config = dict(
    model='image autoencoder',
    dataset='photos of plants, animals and fungi (iNaturalist)',
    train_examples=155796,
    image_size=48,
    crop_scale_min=0.5,
    horizontal_flip=True,
    bottleneck='plain',
    downsampling_factor=8,
    encoder_arch='mlp_mixer',
    encoder_norm='layernorm',
    encoder_norm_position='pre',
    encoder_activation='quick_gelu',
    encoder_mlp_ratio=6,
    encoder_parallel_block=False,
    encoder_inner_norm=False,
    encoder_drop_path=0.1,
    encoder_patch_size=[8, 8],
    encoder_conv_stem=False,
    encoder_layers=10,
    encoder_width=256,
    loss='l1',
    latent_channels=8,
    decoder_norm='layernorm',
    decoder_activation='leaky_relu',
    decoder_widths=[32, 64, 128, 128],
    decoder_blocks_per_level=3,
    decoder_block='basic',
    decoder_attention=False,
    decoder_upsampling='transposed_conv',
    init='torch_default',
    residual_init='scaled_by_depth',
    optimizer='soap',
    beta2=0.99,
    lr=0.0032,
    beta1=0.9,
    shampoo_beta=0.99,
    eps=1e-08,
    precondition_frequency=50,
    max_precond_dim=1024,
    one_sided=False,
    adamw_lr_other_params=0.00078,
    grad_clip=1.0,
    ema_decay=0.995,
    steps=18100,
    batch_size=128,
    epochs=14.9,
    lr_schedule='cosine',
    final_lr_fraction=0.01,
    warmup_steps=540,
    weight_decay=0.2,
    adamw_weight_decay_other_params=0.05,
)
Rows from block 0 of the decoder, named by matrix and row number. Rows with one number belong to one channel. Each number is 128 + 24 x the weight over the matrix's rms, rounded and kept within 0 to 255. All counts start at 0. Numbers have three digits each.
# convs0: first 3x3 conv (decoder.mid.0.convs.0.weight, 128x128x3x3), inputs 15-19, a 3x3 kernel for each
# convs1: second 3x3 conv (decoder.mid.0.convs.1.weight, 128x128x3x3, transposed), outputs 15-19, a 3x3 kernel for each
convs0.0:143142140136151136150161147153122147132135127123162130120122099128097130091110125156135131147134129139127112117113109117119129143133107
convs1.0:126103109151105147117116088101113162143126158162149137139136143109104101117104142144078095112156116095112085171168132112182061159125087
convs0.1:152086098145197071128118102128141134146096112088112138184012117247106153120195079141116085135089152136138151137139172159134130076136117
convs1.1:154120134182109117117159168098122117183037099119155132176126134076154207077157148086144154097137097165113129090171147140112133102170130
convs0.2:091128125140144147138143127112134143141125101121148133137114124113123151119126122118108135131112100120116137128133112124113125151136131
convs1.2:114120116119098108106147117140092139140125145130132134145139159112120142117120127083106144151156136126108102105118142079122141144118119
convs0.3:124142133121109124091136108157131116122153140108135171106153129096134112130147140141143127121146119122149151091154146123132133130116111
convs1.3:154148133105128145091158123129134174096145126114064127117138131141103158118114132155119118150057169126097094130147077148146126115107152
convs0.4:119132113136137117136159131137116125124155131122161162115113125112099089112120119138139152142143159131133135106129120138141149147131129
convs1.4:133091166092154155137127127093136149088112132126139117144159138139139151130115138136149172139120159146128100130117097109096183153081176
convs0.5:158145079140133049146141127143133113133111142115093117155235123167245054146106121150102149127137182111104162131096100147096126140137155
convs1.5:113106107062195108073132125128145146165105135115140117115155138183143135097114160134109122120096137143142129136153127123112143123145102
convs0.6:109144128109146187122143156094148121107130138157100150136158145126150101107123153141118129131113104156133118120159148104137157128171140
convs1.6:136144079090061112128140112116097122106152137139134168130113155143153157131118141141139138096163118134137130161078157095136147101123095
convs0.7:114154136138125126112126135120140142131143085137110097157144111096113117117123138105101137125124152134120125139139090117086116113139114
convs1.7:129110097119158136137117145151105088152094115126099153117132140119173158117102129103120124104159070132134143130136186155100139158099108
convs0.8:119146112154138116140144137103136134146128120149146127129104115114094111116114126128095137124111160122123139101133114133125151123137109
convs1.8:122103128111135144139120133127134125165152131136157146136112124134197140102126085120126138111131100130154121116135127165119133129127124
convs0.9:146163138140108146146150137140134129127158106121153101117132138114102120137101109115145161127116122098130111123122122141123112127119119
convs1.9:139126101129112113118154147137123133166144164121127113117128093120124095095155099115119096099143134106117130113120146132100124122145123
convs0.10:113115142124140148142151149148153130141138146139125113127111111127120142141082092124139136140134145132123111150134156167152123138145135
convs1.10:148133150146077123111114146153151120186139153136115091145116114127128133132138104126119121157106111098134116160194085121046085084125122
convs0.11:141157138120135127153142149094146150172152136155112125141122135152113127140146108099124131135121122124121131127139126131114128095125125
convs1.11:134127140108099153121111123134137087122145098138138164144126142143129099123139121097116125150157110125145138143073162153190139119134152
convs0.12:121139130131125148126125137180168129144156157130138145110126093130151117115120141144135129138143122113143134086145132122128133127130130
convs1.12:131127140111125096169124138108111150130166107108097066103163126125086147128145140163109160085138108069161126168085183096193136113016141
convs0.13:137130109100088150102089116095152100120061175127163139131159175071099083112138114109167150160167104136076114152128118128184119095158140
convs1.13:127116121091112127127114124073122137118163161147087133143171144171220164116142122136148146147093123092101082130087150129138121162122145
convs0.14:103056161162131150114160150141184143133130117121132149140202129116114165117118153143108086101115110071118118153147128185123093199150106
convs1.14:138157151162147168107129139130101113117114080094096125131135138115173162170141117108135127142098144115158116134104120135080125152125089
convs0.15:118146146144131140111124142105125142124129126107111118151131132160130132125122126132139133144112126113121122140111109140116140113116124
convs1.15:130106110159140111134114105135102136137135151123122143138117128093122131114118127126128201133151132121084130071101134105097150136087103
convs0.16:129146110122138138121134127154139132140152161132147159092099107100149108127119131117124141151151139150129138133110111107124111116117116
convs1.16:117158161095150145136082162126161135128150111143091104123124097166092155132159111148231138161093074108130157120085091136167098123160164
convs0.17:139092118125148130119117150143106129121113139163126152089068114150130122135133132132168143150148154140122163112131160138153144105147142
convs1.17:069139113099125137136077130127127129107099158145170120129142156143092104143167142106133127111136158130135134110087150151073085095134131
convs0.18:142126156129124116111133101153152141118150150159163137122117133101117147119143109136139141149176164127127131150134122126119103117099137
convs1.18:131176141164108113166122125098159116104122120103082150129115110149137130124140136147128125106126117085167114124120122094127092215101128
convs0.19:098133108071101129055090113082143127101108124147031138120114155099172119154072171119115129121110123120091117135140117158119116084096115
convs1.19:149103179093112116093119126074149101084156150105083140103115091153143141119167168168181095196173138093105135104148153161188115106091207
convs0.20:131138136139133115144137136159137107166184182175128168107119104139164108134125167153118133130148152141152151105129130144145121155148113
convs1.20:124108104149118137118180158161137113142108117109102123149113106126122123149145144100091136120108100140152122094137178089142053109188114
convs0.21:135117131114128139133135138122117137120123152131132135111126122096116160149128130118126118130136117125118131121121124141134130135112136
convs1.21:129157139091120137114128119141109115128153135110143191125130149136142167150137109116137160145099122137121122108069138184127132125153085
convs0.22:145108114109109095125123136139125128133138172143092157132122105161119124120119127107144133140140140131110141134110118109099133123105134
convs1.22:133135142096121119174104138127133135143128144132106149113119128135163097130159103139124137139137157144107136136141117121140112122158155
convs0.23:125137105142111156137122129130132124099127116131123148157119134134154112143117119103112129105140137132131108140133127153128116137122118
convs1.23:121109105124125124117133135104157135142142128153123135142185129132109097125140117127129136123128138125134151155147161091154124124131132
convs0.24:134131156127151169105126131108129134125147120142112117153136112177173133132135136123107110162103138131125128144137129152142145101131121
convs1.24:116102142130111101121069151120118109141112175131142142117120130108086130118105124106143152104138132124125100122092150115125106135140127
convs0.25:139107120140133115120089108106136153142140122116103099121130117114131146149128144120130100105101154149144118102121149135130121112124136
convs1.25:130147120114156120142133124109153139085149126147121152137109130161153116163134128170084126117158138142131173137148153175108088097143125
convs0.26:101113106159106135134124118136142140119151154125130159097115109155099141165131145133106109139117141119131142148121126116140110110122106
convs1.26:159130159109127142128147117077144128105122139141138174120101106132163108124115147124149131106154161122101103138169140125153117140107099
convs0.27:123119147128146139126100114134103096106131116053111116163163156166152153142134123130125123117092137088095116100117095110100150089126163
convs1.27:118110099107159121158112155141154165092111107108134114137096103119142125116148092120132124114134102220147115146126159148114096113158100
convs0.28:142156148135145187109147157103132148136142146111132130134133128118141105126104128127152123115146119129112127118132136128115120136137130
convs1.28:124134123140155118101099120124139148117156131134111121134092124127100155116116150139135123127117184102111127134108130112070161171092148
convs0.29:106124136122140122111134139138169173107136151101164124131131139127177106175130110138123130145064143146153144156112102128181098123113149
convs1.29:141156144155104158160142165173128112111121152095138142130147132134079162128143161133128126109114060125105145127117127142182111125118136
convs0.30:097115127109101125146150124130117128119116136138128121122124127134079115138126147123140143125146172142127131122115110131135118124135127
convs1.30:119122111115156120134100128123151124136109121130110116139144113120149136113090124160119121093121132147134146112137155113067101176131141
convs0.31:113159134126157163099131131137139171151128174118130121108132140120137128120125156130116135146119100138141125125119122126105114117107135
convs1.31:135116142129143128113107091116096140104141107115135144128111136136127132153158157151151128157164116102140136134130120184163119138142150
convs0.32:122117122116113138144119139131139109103135108121104102127131111116124113121122163103136134147159165120137154144157136131144112134142112
convs1.32:103120093098128107131171138112104136158121134139140131115096137129127115129126128100149145104114104130079146122118121120142146109107084
convs0.33:134122153137136149148125115136116140131108127160161171130086120144073164125096128146130132134130133122143117131122100137142129131136146
convs1.33:148093145135109088073142129133131102141096121109117147133161138102201122115176126125180147132161104146124119114148113079145152127097129
convs0.34:124093093098130120117133132150135156118116149116131145127119111129146110099152133111130125140137137133136146101116121102137144096108150
convs1.34:126130130137123169139134105140125160135128103141139118081066119121175149127154140089113121110130105125106121115119138114103086132137150
convs0.35:141120145136129131138115153125128118109119140118137145127130135145126118114110111138135142125136141142139138121122141126109135143135111
convs1.35:127122142109133111137087141109130138088107112091092118114129143117131130126134094094106118149150099111145108128119104084176095168111133
convs0.36:138122138171111117134115109118099105133111113123105125147139100132120178132129116121097138102138139139169151122125132123144130124132141
convs1.36:125136155135202142102139125143140149157131095131138124143114130103129125159132124105119107119079122132125126091100096121119127122160139
convs0.37:124147123146122137130127136118131119156111107149166128133131150135115138116107120136149139134125142163140158156138123174145125159130116
convs1.37:123127134079101177139123141155082092110124108109122141135122115147135135108122157115117148179122100116144132139114128162152106112127098
convs0.38:117120114138126129109118120135156116148138153160133158103147149100134107094083117121130156124135144108160143124130105096150106136116113
convs1.38:156140126162118112095152152098105097153112104157145132136138138142116158132129112117115141139117122103157103088118154173110163097185124
convs0.39:190216124120110215155090171089050159130155103091117100162140155071081094071102149166164117159156072161146111072154114163227146117142114
convs1.39:116108115090053130123077121100127119077148129094089110131145187163109183151139124137106109113160098134142118147111125121160114115099126
convs0.40:141136143127110120126145146115115107132101122106089108146159098146135119133130087156079154111120113130097136135143103114115124139140122
convs1.40:145150141184151149158108141103102150147128148119105117127122108121142147130146139128151149139137129110116136149124087160157107136125117
convs0.41:123125148145113105155135149110149152088124157159094097125154159108131127152121116129073118120084129156105106140144107116170106127107105
convs1.41:160117095163080112134126127142155116154139152092120145126111075110111165091120139122130147097141131111130136114115122160139090123128114
convs0.42:119148164123126112158156136112084120151119113175119118119137107125129098144096126079147156094088131105106152136138118138123096106114134
convs1.42:119075152136079146134109124184120106124110138147142145099131147131128117132112164089114123150182083130157160112148123075155146101135123
convs0.43:134153116121151121124110130131128151141142116159154118115094138149118139153144110134131126113129104150124116136145105114153138104109145
convs1.43:129135139160106114107113133127159154094164121104134126119112090132162131135136127157161145132098104103158142126165124120177135127151103
convs0.44:130173125122118119142129126117112145154134139134132108117115131110087125115099125104093102132117120113128112146110132165109129138107124
convs1.44:124139116124100097143102129145129131132141109125125122151115133139162147143147126130124127154087107139131124109099136163119138148170134
convs0.45:156142128124150137122126137102149153133113114131131118141125111157091147127120098142129168153158129149133110134113137117123129131121123
convs1.45:126083132134077135141183106132134131200120091103148165120125131139158113109142099155129147160136086106127160088120153154189164067059126
convs0.46:115139126144080104129139114114105142121158103129114122129162132088092116113094127107104135111106137137139101137139122104140145142118142
convs1.46:141140130132173108130143090156171127149129075112137122114127113138122152163156137158137111089070138130108162136122102142121122146149144
convs0.47:133128136093140165113150131147160115137150118098144114083123150140084161114149133138121119134111104120148111113127153085147141109140114
convs1.47:148120148124141144129114120103120114133135210142106140103103132120196164123129129108139116135137131136138099103150161169085109143129117
convs0.48:126149143105127138119113139114133146137135129116145121093134116117090113120119124142124123145128139151131116144164148126136116116089137
convs1.48:096139136100127149135116130132073117139143132153124153133122119137140128122120145166121121138118142106148143153170122117137103129178093
convs0.49:104077138083137190116079142124119076070147121130087122128093114141175197119097188121124094138088121124125140112140096128130163106169099
convs1.49:123152097070159107108135145115148109107180163191148158160220154119213161128153108137089149120203052119123115161113168153139116168109126
convs0.50:124137111114116129122112128141149122132129129126147105141168134101115108125113119122107139133139125115137137131112136149146127142148137
convs1.50:137170150144092130139139115132089116150140117137096123128148116151113088150097100126118121107120122112113134094106135140149124126112122
convs0.51:125107149146127120132142137128158125101133087112160116129158138109125110126100117100112128123110149137133130104130119147110145134134141
convs1.51:114110107102170100118122128148136141134113118130113091112112126145109144123134115098127117100107122129116140119154130121050126132151144
convs0.52:149127139176113125120156147139124116145115147142151149129132126161104128129122143124132106117136113146129123127119132126139131154135136
convs1.52:133144134148149127127147119126081116108084104120112122124147140129153095151114112135137118169144152156114121137136128088115190121141143
convs0.53:149146126134137129132132133120134134140132143141107113134150109157136138141138125131138123116138121105139128118121145129131122144136121
convs1.53:124116101121117104168169133148169146081143157146164129132112135134109104152141129143130148157124192123137133123076084133087116089104174
convs0.54:133097128086156143103135115183142138150109126124147166126156135191122131121108135157150120123140128132131109125125126154144123130147118
convs1.54:102105136125202094132134124074101129142113129117120103124123128149164140118125144118156140143056139149167095105073147129104156127104124
convs0.55:143136099134124139118135131145130133125171146156125155113114116102131103118132147107114136141141123129145140126143124152152119132116108
convs1.55:118135133141044133135124120137118090107178091177157156127117117135146133136095113109105118120116137165100155138122137130121085127094100
convs0.56:131119151123113149124139139114159147130133105128138124128143120131124171122139141136111147147121142131117126129143111127148163143156129
convs1.56:120092127082110137116148156127132135140098120114130108122108148108143095130130135093181100113131124141121125162102113119057125163139163
convs0.57:112091109124134106150139105114140140160124136129147133144134111145102122129112127115112133128113143127128128124126147144162136112110136
convs1.57:108118120136131129126111128129145116129135106157129165114135144103126136148153115114130119125139125177195135130133117100082120101163146
convs0.58:109152134134125111131110120117142101108110085133139095138114145118079136135100119129097142110121124141151114158144140123160117132111145
convs1.58:119102098134134140133142142140101109178132116141108129147131151091154151103093104084119143110135114129106122100104118145130148143102121
convs0.59:147134115141133131129146136127138151150113131109171135099106115147099148107137135150127127137133121143128147103134139097126145137152137
convs1.59:097134092145144097125151090110102149119105131111150138151154162122170137127095145117163080166116160149113075105135108130104123117128067
convs0.60:108142153116132108124145122119148118100107107141123137090052071079209150105152092146143142105110151131101116194198152133115102068084124
convs1.60:125099140153104130114105121131150118086140131077081132097118123121122144129163153152142143099187146131196169135109108120101130165108108
convs0.61:139118131156024091157128114126084165071079178110116092215237150171188094188104169103096098140146127142154170129142106182098197182128137
convs1.61:158073131112064128111110130146146125104152189120180164108147110110155121129124115117162092136185136131121142123170115144099077172108149
convs0.62:131165122176123075143122096112159133120105099109091119203182129145114079123097090103097117106086139144106120070096087103077141127137125
convs1.62:080135137144152126114100144116114114123107125119126145117138128092146122154138134169116149101132152134110106151114139100123161135124120
convs0.63:129124139104099158110106119123115139127142116125137117127118114092162097131141108119133123133160101117160110116125103134139127108111138
convs1.63:137160158112109110135106154155086119158126102147137143125145103146121157142167116122128121131116119132174150108131139147126146112108147
convs0.64:128154154097130080158182152157116123168120112095153067146144168126185120154187105127079117111152095106120123097108116120109102151104151
convs1.64:104083083110148059149115088175122130137149140129152132145108149152153150120111119154142133187181138120157140165114105157145152148140131
convs0.65:127140075136129098142117116152114132105119112078101095130149139110079084102178121106111099105084132172116119125140137096060125104142120
convs1.65:099145113126162109129131156138123122124162160166125121118083110095148108132139111176119086097108098108129104140154136104172134163187123
convs0.66:109124150131137118099128115138144138111123138134137120138121152112164131126152117165140162112125121121119126138116150123106073107109130
convs1.66:136147143148157152125115155119129123139143100101146125107117152092115168111075138125108166121108137139130137147149173157153184119113122
convs0.67:140126133143123121127125128114122157149133138159144127141139135116124132123120174125126111127108128131114123142141126107142145133149131
convs1.67:123112118083106162152124123116117133114127113167128159107093125111153132096145118105119098075123117128127153160140124148151153113090164
convs0.68:132149135168125114138136116171154120128133103129141101119147143094147132126131072108141163125142141112159141117138125148117103139102142
convs1.68:110149105195177109117108123149132124163113175105112072154130143135109144138113119117060164139202123133114126093166118103144140166255123
convs0.69:129148147145129114131139142112131121106111094147119125136139103134132153117134115145095122132123127130141109125131142120132129093108109
convs1.69:132106115125122131128105134133111126130111136104109122125121162087098144147154120128138150121148126144135140143137168133132111116102145
convs0.70:114147115108106122106146118118134114150110122121120128121106126125086144119139143115109133104134124119120134157143140116099171087086142
convs1.70:134151143099045140104128107120129136137100141144090135108091112111154102141163108107115162122124118135137107098142103134178113134090127
convs0.71:147135129156116127121106133135091103103082135114149176107120156157088112133105099187169159132138128109145100103130146130143139145169156
convs1.71:099135127119171140129139141096118141104145137097139134151132149131162124125129147137116112127159108110123108125102124097086152152136145
convs0.72:109135134121119117133118124122137118133130135125122134128106107111110135113130137119103114149122143132124138140145153133128140135106140
convs1.72:125135116131158099133116131151157158131110110157131167126121134140157111136144123149135145094075134116119147178112148123076120102158102
convs0.73:139130125109170135127104168158085130130128121139088155158019101157228123153146141126128111109159147108129140118135136108099146112139131
convs1.73:107097128136134172124167141125187154162063127165110100125131110136144145079193163133149106117154123105123124113127153114139155103117134
convs0.74:116103119103105140114119139127082131147158158105067086116113122214208112158172154098096105116089107146116122112106119146144135131089120
convs1.74:120124139146175122160137089177156163109054131112156107113138130117130117132166136146157132095142158117156199115115094124089112122169179
convs0.75:124116162117129125138129114151118098149105116124165144137144111105094150133131131128134152118124142143112127135119108146132143136129133
convs1.75:110097094119125121123109133116102141134134106116094110140140121104172169087124116130161121116100123136101135117141108117134152169125104
convs0.76:122137131121140142129115124138157146119153135133157150135128127104153140117108129117103117121107147121130138109121124092140148111155123
convs1.76:128115127106147160152130108119145132129134144153118125138128128120103151126125121135149153139169172135143141153112108136103110159113149
convs0.77:145189106165075180086158136098069122163141142151184143157133175135035132118167170129117142135154066085153114097129104138156152140193141
convs1.77:133117142115125142091120137110111117119090130122126124086096142072168135117153166134135140123156168181155140141135114134096101139120078
convs0.78:121142124117186198116139177091131173113150140152118110091133140095128167106123163115125102136089100132124099138107096118125121096100141
convs1.78:125152129108118116144111134141126104166109105146100158119129138117152107132156148162178158138113077144135150130151131133141105080126128
convs0.79:136165157131101123141148151152150090151122141123141119163131136151118130145161116128126159136139143150143133125136159091102099157140153
convs1.79:101151109120074154125074125145148129134166084156099130135134113159151141096132105144138123166178112082122153132104124144149112105137122
convs0.80:132116143124137138129133149152084116126121161114137153129120145177155130131114145172156135131118091135106108117141137146148143148161164
convs1.80:148153160126106118100099123130104104120161136150166127115125113137151094113151143144147113159138163111080117109087088129131140102127121
convs0.81:118113128142111123148141140107127105147150147142097150145156145154127139104123128114138133119149146138148125145117119163132133118133119
convs1.81:131072079108082097132132107107187121111153119134148154115132134087172160108137100132132102108162113123113141139144113081104132139135152
convs0.82:134094100115137132132119137153121091141112122120088133122098110116174167119158138099148148180140148119147112119107128098153137121145118
convs1.82:116120151142133143118111118122143134084168190117136129129119122148157147126106100139158125127121137119118118127106124127069135122116111
convs0.83:126132107143129116158135131096093112136121105108123128139159159135152137139137119182172123140148131145115119111168135113115143145128102
convs1.83:113100112127080140148157109124149156118130118133109113149100090111178116103095147121144084108086126111074127122130119094135081115154142
convs0.84:124193143125168132116137145154131085125084087161120097105096123101075146090113144064132141100111112122098093110119167138171125117144153
convs1.84:101118149162164137123153134160147127122097123122131108125091157142150140121082143103115139133110170147170172131140102125154128118189146
convs0.85:153139151148160120135126117148109143139109150159198133119134132130083114114121109155133150122173103117157134115139147112144140144120143
convs1.85:138132109143198083104109099119135130120145115135142154125127143147220139097139129153110140175096115103159082134110137134139190129154120
convs0.86:124145122133099090145139128145127117168117098151151086148099136204095131149122135122104147106140188124141140137147137131161138166117109
convs1.86:100142126131094122117125148123103119085129135112141122131102137142117139155139137122159122099149114144177135129145120126114112098123122
convs0.87:136111135114139115137120123104145131144131124165131129121127133095065119110130139129132122152140132135110128128137134124143118103121134
convs1.87:136128122113058143161150091159139114120105101139132166118122128114214136102131142108129136165130114141124125146091134132126104128104145
convs0.88:147141126145123138142150149157145147139143147119140140097123118106115134127121108123131135112128145129137123128115126127104141128106156
convs1.88:154150127092137135178092150150105141136118112132175118114115132132117146133120123086092085108071175111114181159185217120137167172130222
convs0.89:105109140150111159149171164153152101113176178140174164079065098129124117135133183158164120129146115105140152135187169124144135147153122
convs1.89:133061150126115146120133141103126133076098117099123120141098129123156151127105120139143143141173162149148139131166151162115123125130148
convs0.90:149058120151186102145149105140147127159174176088142177123127104150088150088128118117128098139090171124142159160136160095113125181152117
convs1.90:123094119162108116121126106133150154099086137097106134160132125114187102144111094148134093097113091152121137128104117103128167132151126
convs0.91:147133123152119121136156140135156176148120132111150147101100130117064109107126085148149133137157133150130147147139137134119123139133136
convs1.91:155147143160109099111126116105081077121133117103142102135155107143169086123130109105169109183088129158114117105068177158073209124129130
convs0.92:115110111133144113099108105105060110106097078135106088149154169146111139153145142133107117109115090092120096149120109120075091125122117
convs1.92:124104136107103101110109120094103116147110085108106136141140134161153122126091112100149174132096114135124129115156129108136178133135116
convs0.93:149145135114119166126136146141131113114144147147103134128107118125092153127129142121116127120148103107159127133129123132150087106129106
convs1.93:128109136126076102124146123164118115152136131115142145110115109139162129125144118145110155148109118092158146152132115149142107114117163
convs0.94:125132139153109145120138118145153143109143120143161140145150150128121135151135127127152149134133142121131149170173144111113152124124112
convs1.94:135130116127109128101139122118091125153130143138107104137137131106132160115113096121104095134151122125130090155132147160173108162108101
convs0.95:130082107150155111145153134126067075112110071120062056151171118133165116158112135125140103122131156146146140104129133118113111111098122
convs1.95:101047109130196129171131121136164182135123101118108074110141100105183107134124108186141090130149093136166121045139153135163114091175109
convs0.96:133172140146128108128148138112114121106097110144152140146128134144111149113121098137079147129161127111142120142134150135125139136105140
convs1.96:163111108138084114068096115108102116142113129139147176152145144129224126115134115149135141179185100140155119090122107058088118112081124
convs0.97:141142107119124095103126124151102165150127196088094103125135120116124109091100079121104139092140149084146113126093095084110085121126105
convs1.97:171176157124145142121120120103128127196207152115107114104113123126145149141169176136100133119127127147137108140140123092141135098147112
convs0.98:140149107133108150144154126117134143132135124134156127140109137077103112097117109121136109138131124109129116119129126124134125116141113
convs1.98:128188110106130133136139135118080107142129120098136132109107127171150130145168115127116140179149092152124136113125101130198092122151127
convs0.99:112140108136140154158131165135153158129128161126116155094136129081066118083148127116144138110117104136114108118122121096120144121183139
convs1.99:124133127128117173166120096107154131103164129140121122144113145118197149115146123143156129130139095131120133150095168177141133101128128
convs0.100:132120115135144118140154150149118158115144149146153166106123140171108132114103148136146142110141141123123117135139169135159136123145146
convs1.100:123101140116131113109107138135130115130138119103151111113153139130135095115160138173153154127152152132097093127173117113116112130179083
convs0.101:080105100111099180151090114126096094075114115094124097127119096117199123144149164139157113089109125104121159122157120138110150109150128
convs1.101:192181097091086051109104126087065105110121099114123146139150140109070173161163130095087138141135099135116125106086145093086122126138100
convs0.102:131109134213169130193143137116130121149106113170113138181126113184118119124104121133140153129092150138099118174123126181111141157117143
convs1.102:132160140102127142134132129112113128097068102149110122124099113150154158161132152118125131100103101108159133128130125142165122107121114
convs0.103:130146109126154124136130143104112118114113131124136130137115124158122123120102113122139148132101109112118120137132147122121095130140130
convs1.103:135111128129117115106128122152114126102092121155120164119145137108125135130137141141167101180203155135097138132127122114098106102154139
convs0.104:143120132153101135109110144141151138121147102135126093132126125124147141144115115126123124144132132122147118134123124137111107105126104
convs1.104:141129128146171101123129147121110092112133127111132113137159155130132154103113146135115147155156123098146101131106142138100126117129142
convs0.105:133123148105097122127137135128129132148136132101102127117141134130132155120143129148138135143133148130119135123126109074122124102130109
convs1.105:143098130143135091138132128131143140104091118123087099132145148104142146141160165109132135106118149157138128125155117129140138125099096
convs0.106:106088111128094154124135134137124089090105157148124118095096077109107112126117161115108124079098090113121116120161078127126133138153163
convs1.106:149145147169132150134116155142117131162113114132127145108085114116119122113108136132121158135102125116105129101085105112111113117117127
convs0.107:134051103084125150138121144148132123113137157105066151116145102099249066127097165159109094101109155153085140096134063108101131082155134
convs1.107:101140147110123181156102159116131142163112121125113119116114095169112155121132128121203132093193163121101127123125136107091097115118090
convs0.108:107117145079103074116107108084122155130134083105120102107101128143111129154132128150082128137115123096122140093096078136131103113106143
convs1.108:124125131170194114107110131139099149138077107131090110133118116113100147162113102096093125142129128147099109135137123135133114140140139
convs0.109:121185094110112170132100143148152094134153126093139131106106110104139098127135122164159131101132112142135150090140120128132113142113100
convs1.109:138128156112091154131117144115111114118099136136139149084100140127125177148161177153157156137137117131106111124149140112103128095114139
convs0.110:117087094097103050110117107073047068050063116103039075154118109210190153187170180107134083055084095106088128107105139146146138105123134
convs1.110:116115108110088103123130099142098135147104101124132148143151124164145116178126129104195134148081101119052129126041141141093105105211161
convs0.111:133110116139113129100120110099157120118107115122104112101136143099156142127141119100121115129117121130128116125120108113131126088124128
convs1.111:112134134104143123137145143131119130134155108138140128138159107137169181142130138129130142122116106155116161155135147139079139134113114
convs0.112:110122123111119078112123131108092101128096091137123126146166137108141138154130119144139125150153157120117129124117132114071127132128128
convs1.112:089097112086167167130101164133146139141147124134129131151134098097196176111137124127074106133172113141164127124138156115107119169083104
convs0.113:116084121074097095118153141154110118148150133107175089099105099134066151112122126151096134107146111137123131115141139138110109112102114
convs1.113:103098158149143089128124142153074105112137147112177136142142146164179132111119152115134116183118129104149139160118094169077127117092101
convs0.114:103114121136106064115142102065094065035033062067075095181203173175141113150150122130099113127121103078102119144132091109125196123138147
convs1.114:153090152148087083137118113118096104146087113128107202149116161124175168104142124146172183192140114162097157123105110222085195132104098
convs0.115:137120098118165130141119123134115100132134113172119147141109105133114137126093150105147088159115140163162114103110138087144140132128125
convs1.115:146121115170141096105142134138132093159122091188183127129136122124077135145094117137099092116139106133118115117109119148118096129105152
convs0.116:107129156129142148114123130141098081166100101171113172155105102126118115130126129121150119128150120163142136128153161139142106123134113
convs1.116:089151167120107089140095127130156139155152177114124139125135148129180111131150104143119133134131150120084127156115129129129146129163126
convs0.117:093130120114162120113139121143127168139141106130123080151145113105214146124108139139147151125123154125124110143161095103112130110084091
convs1.117:142083114137173106117085137101147123103113129126106120113125173138164195131127155179137164156115149132159171110175126134108142129114095
convs0.118:135113126116125166128136152095117119125143092151134104104102098091089113127131142138109088129123161156147090130103151140121149131153113
convs1.118:128114095111117121118098121123156117106154125111160116108157148133163135139135144123139111105093110143116158143151119149127157102130139
convs0.119:118107107113114126102119137162113144142151106121104097125180101158134130154097125136122084150117132131130157112129110107100132133118144
convs1.119:134128122107188149108099117140128145167126120112105132108116123139201112140112105120181115144107124139113094116136121089104107136149128
convs0.120:124125112127134112126131130160105115134149130133121130113125095130115103106118136124137131133123164137172142129106123125133149113123131
convs1.120:120098146134106117138129155116157127103091114119105151117132106129114116157141129115165129098181145166072129088081132101102128091186092
convs0.121:141125127139125140146140124148146126144151173146153138110125123114092123117126122145111146118130127147125142131125152127132138140124139
convs1.121:130115093174166121115159120133121145141091163152174099134156124124148113124122117107132118103130093132113118134163105157121157082151140
convs0.122:139119125144162122124155134129126112133114139111131117133140122122090139108145117117136134119106127116130151118109136107120117141132129
convs1.122:118079103164144116106141086149140163122131113138128115148112140118153126131130129125103117127143156166116160115131094156075091167136141
convs0.123:152142156164160148099145118106143143090136145145157119140163147091185111132128105140123127122114119129119126108142136137152129129099110
convs1.123:119097137131139118126127137192140119157156180108146120123135119146100127110110111110112132118130126060106147124129119125117107148129161
convs0.124:123149124104091111115115127107153130156175106098105121144161148138162160106145161115164141209155152152153168121113130102144148115086133
convs1.124:153135141129108135142138144153141137075131171125131129112105120107071094142127119082104145139125147108121166122128154153149137134104124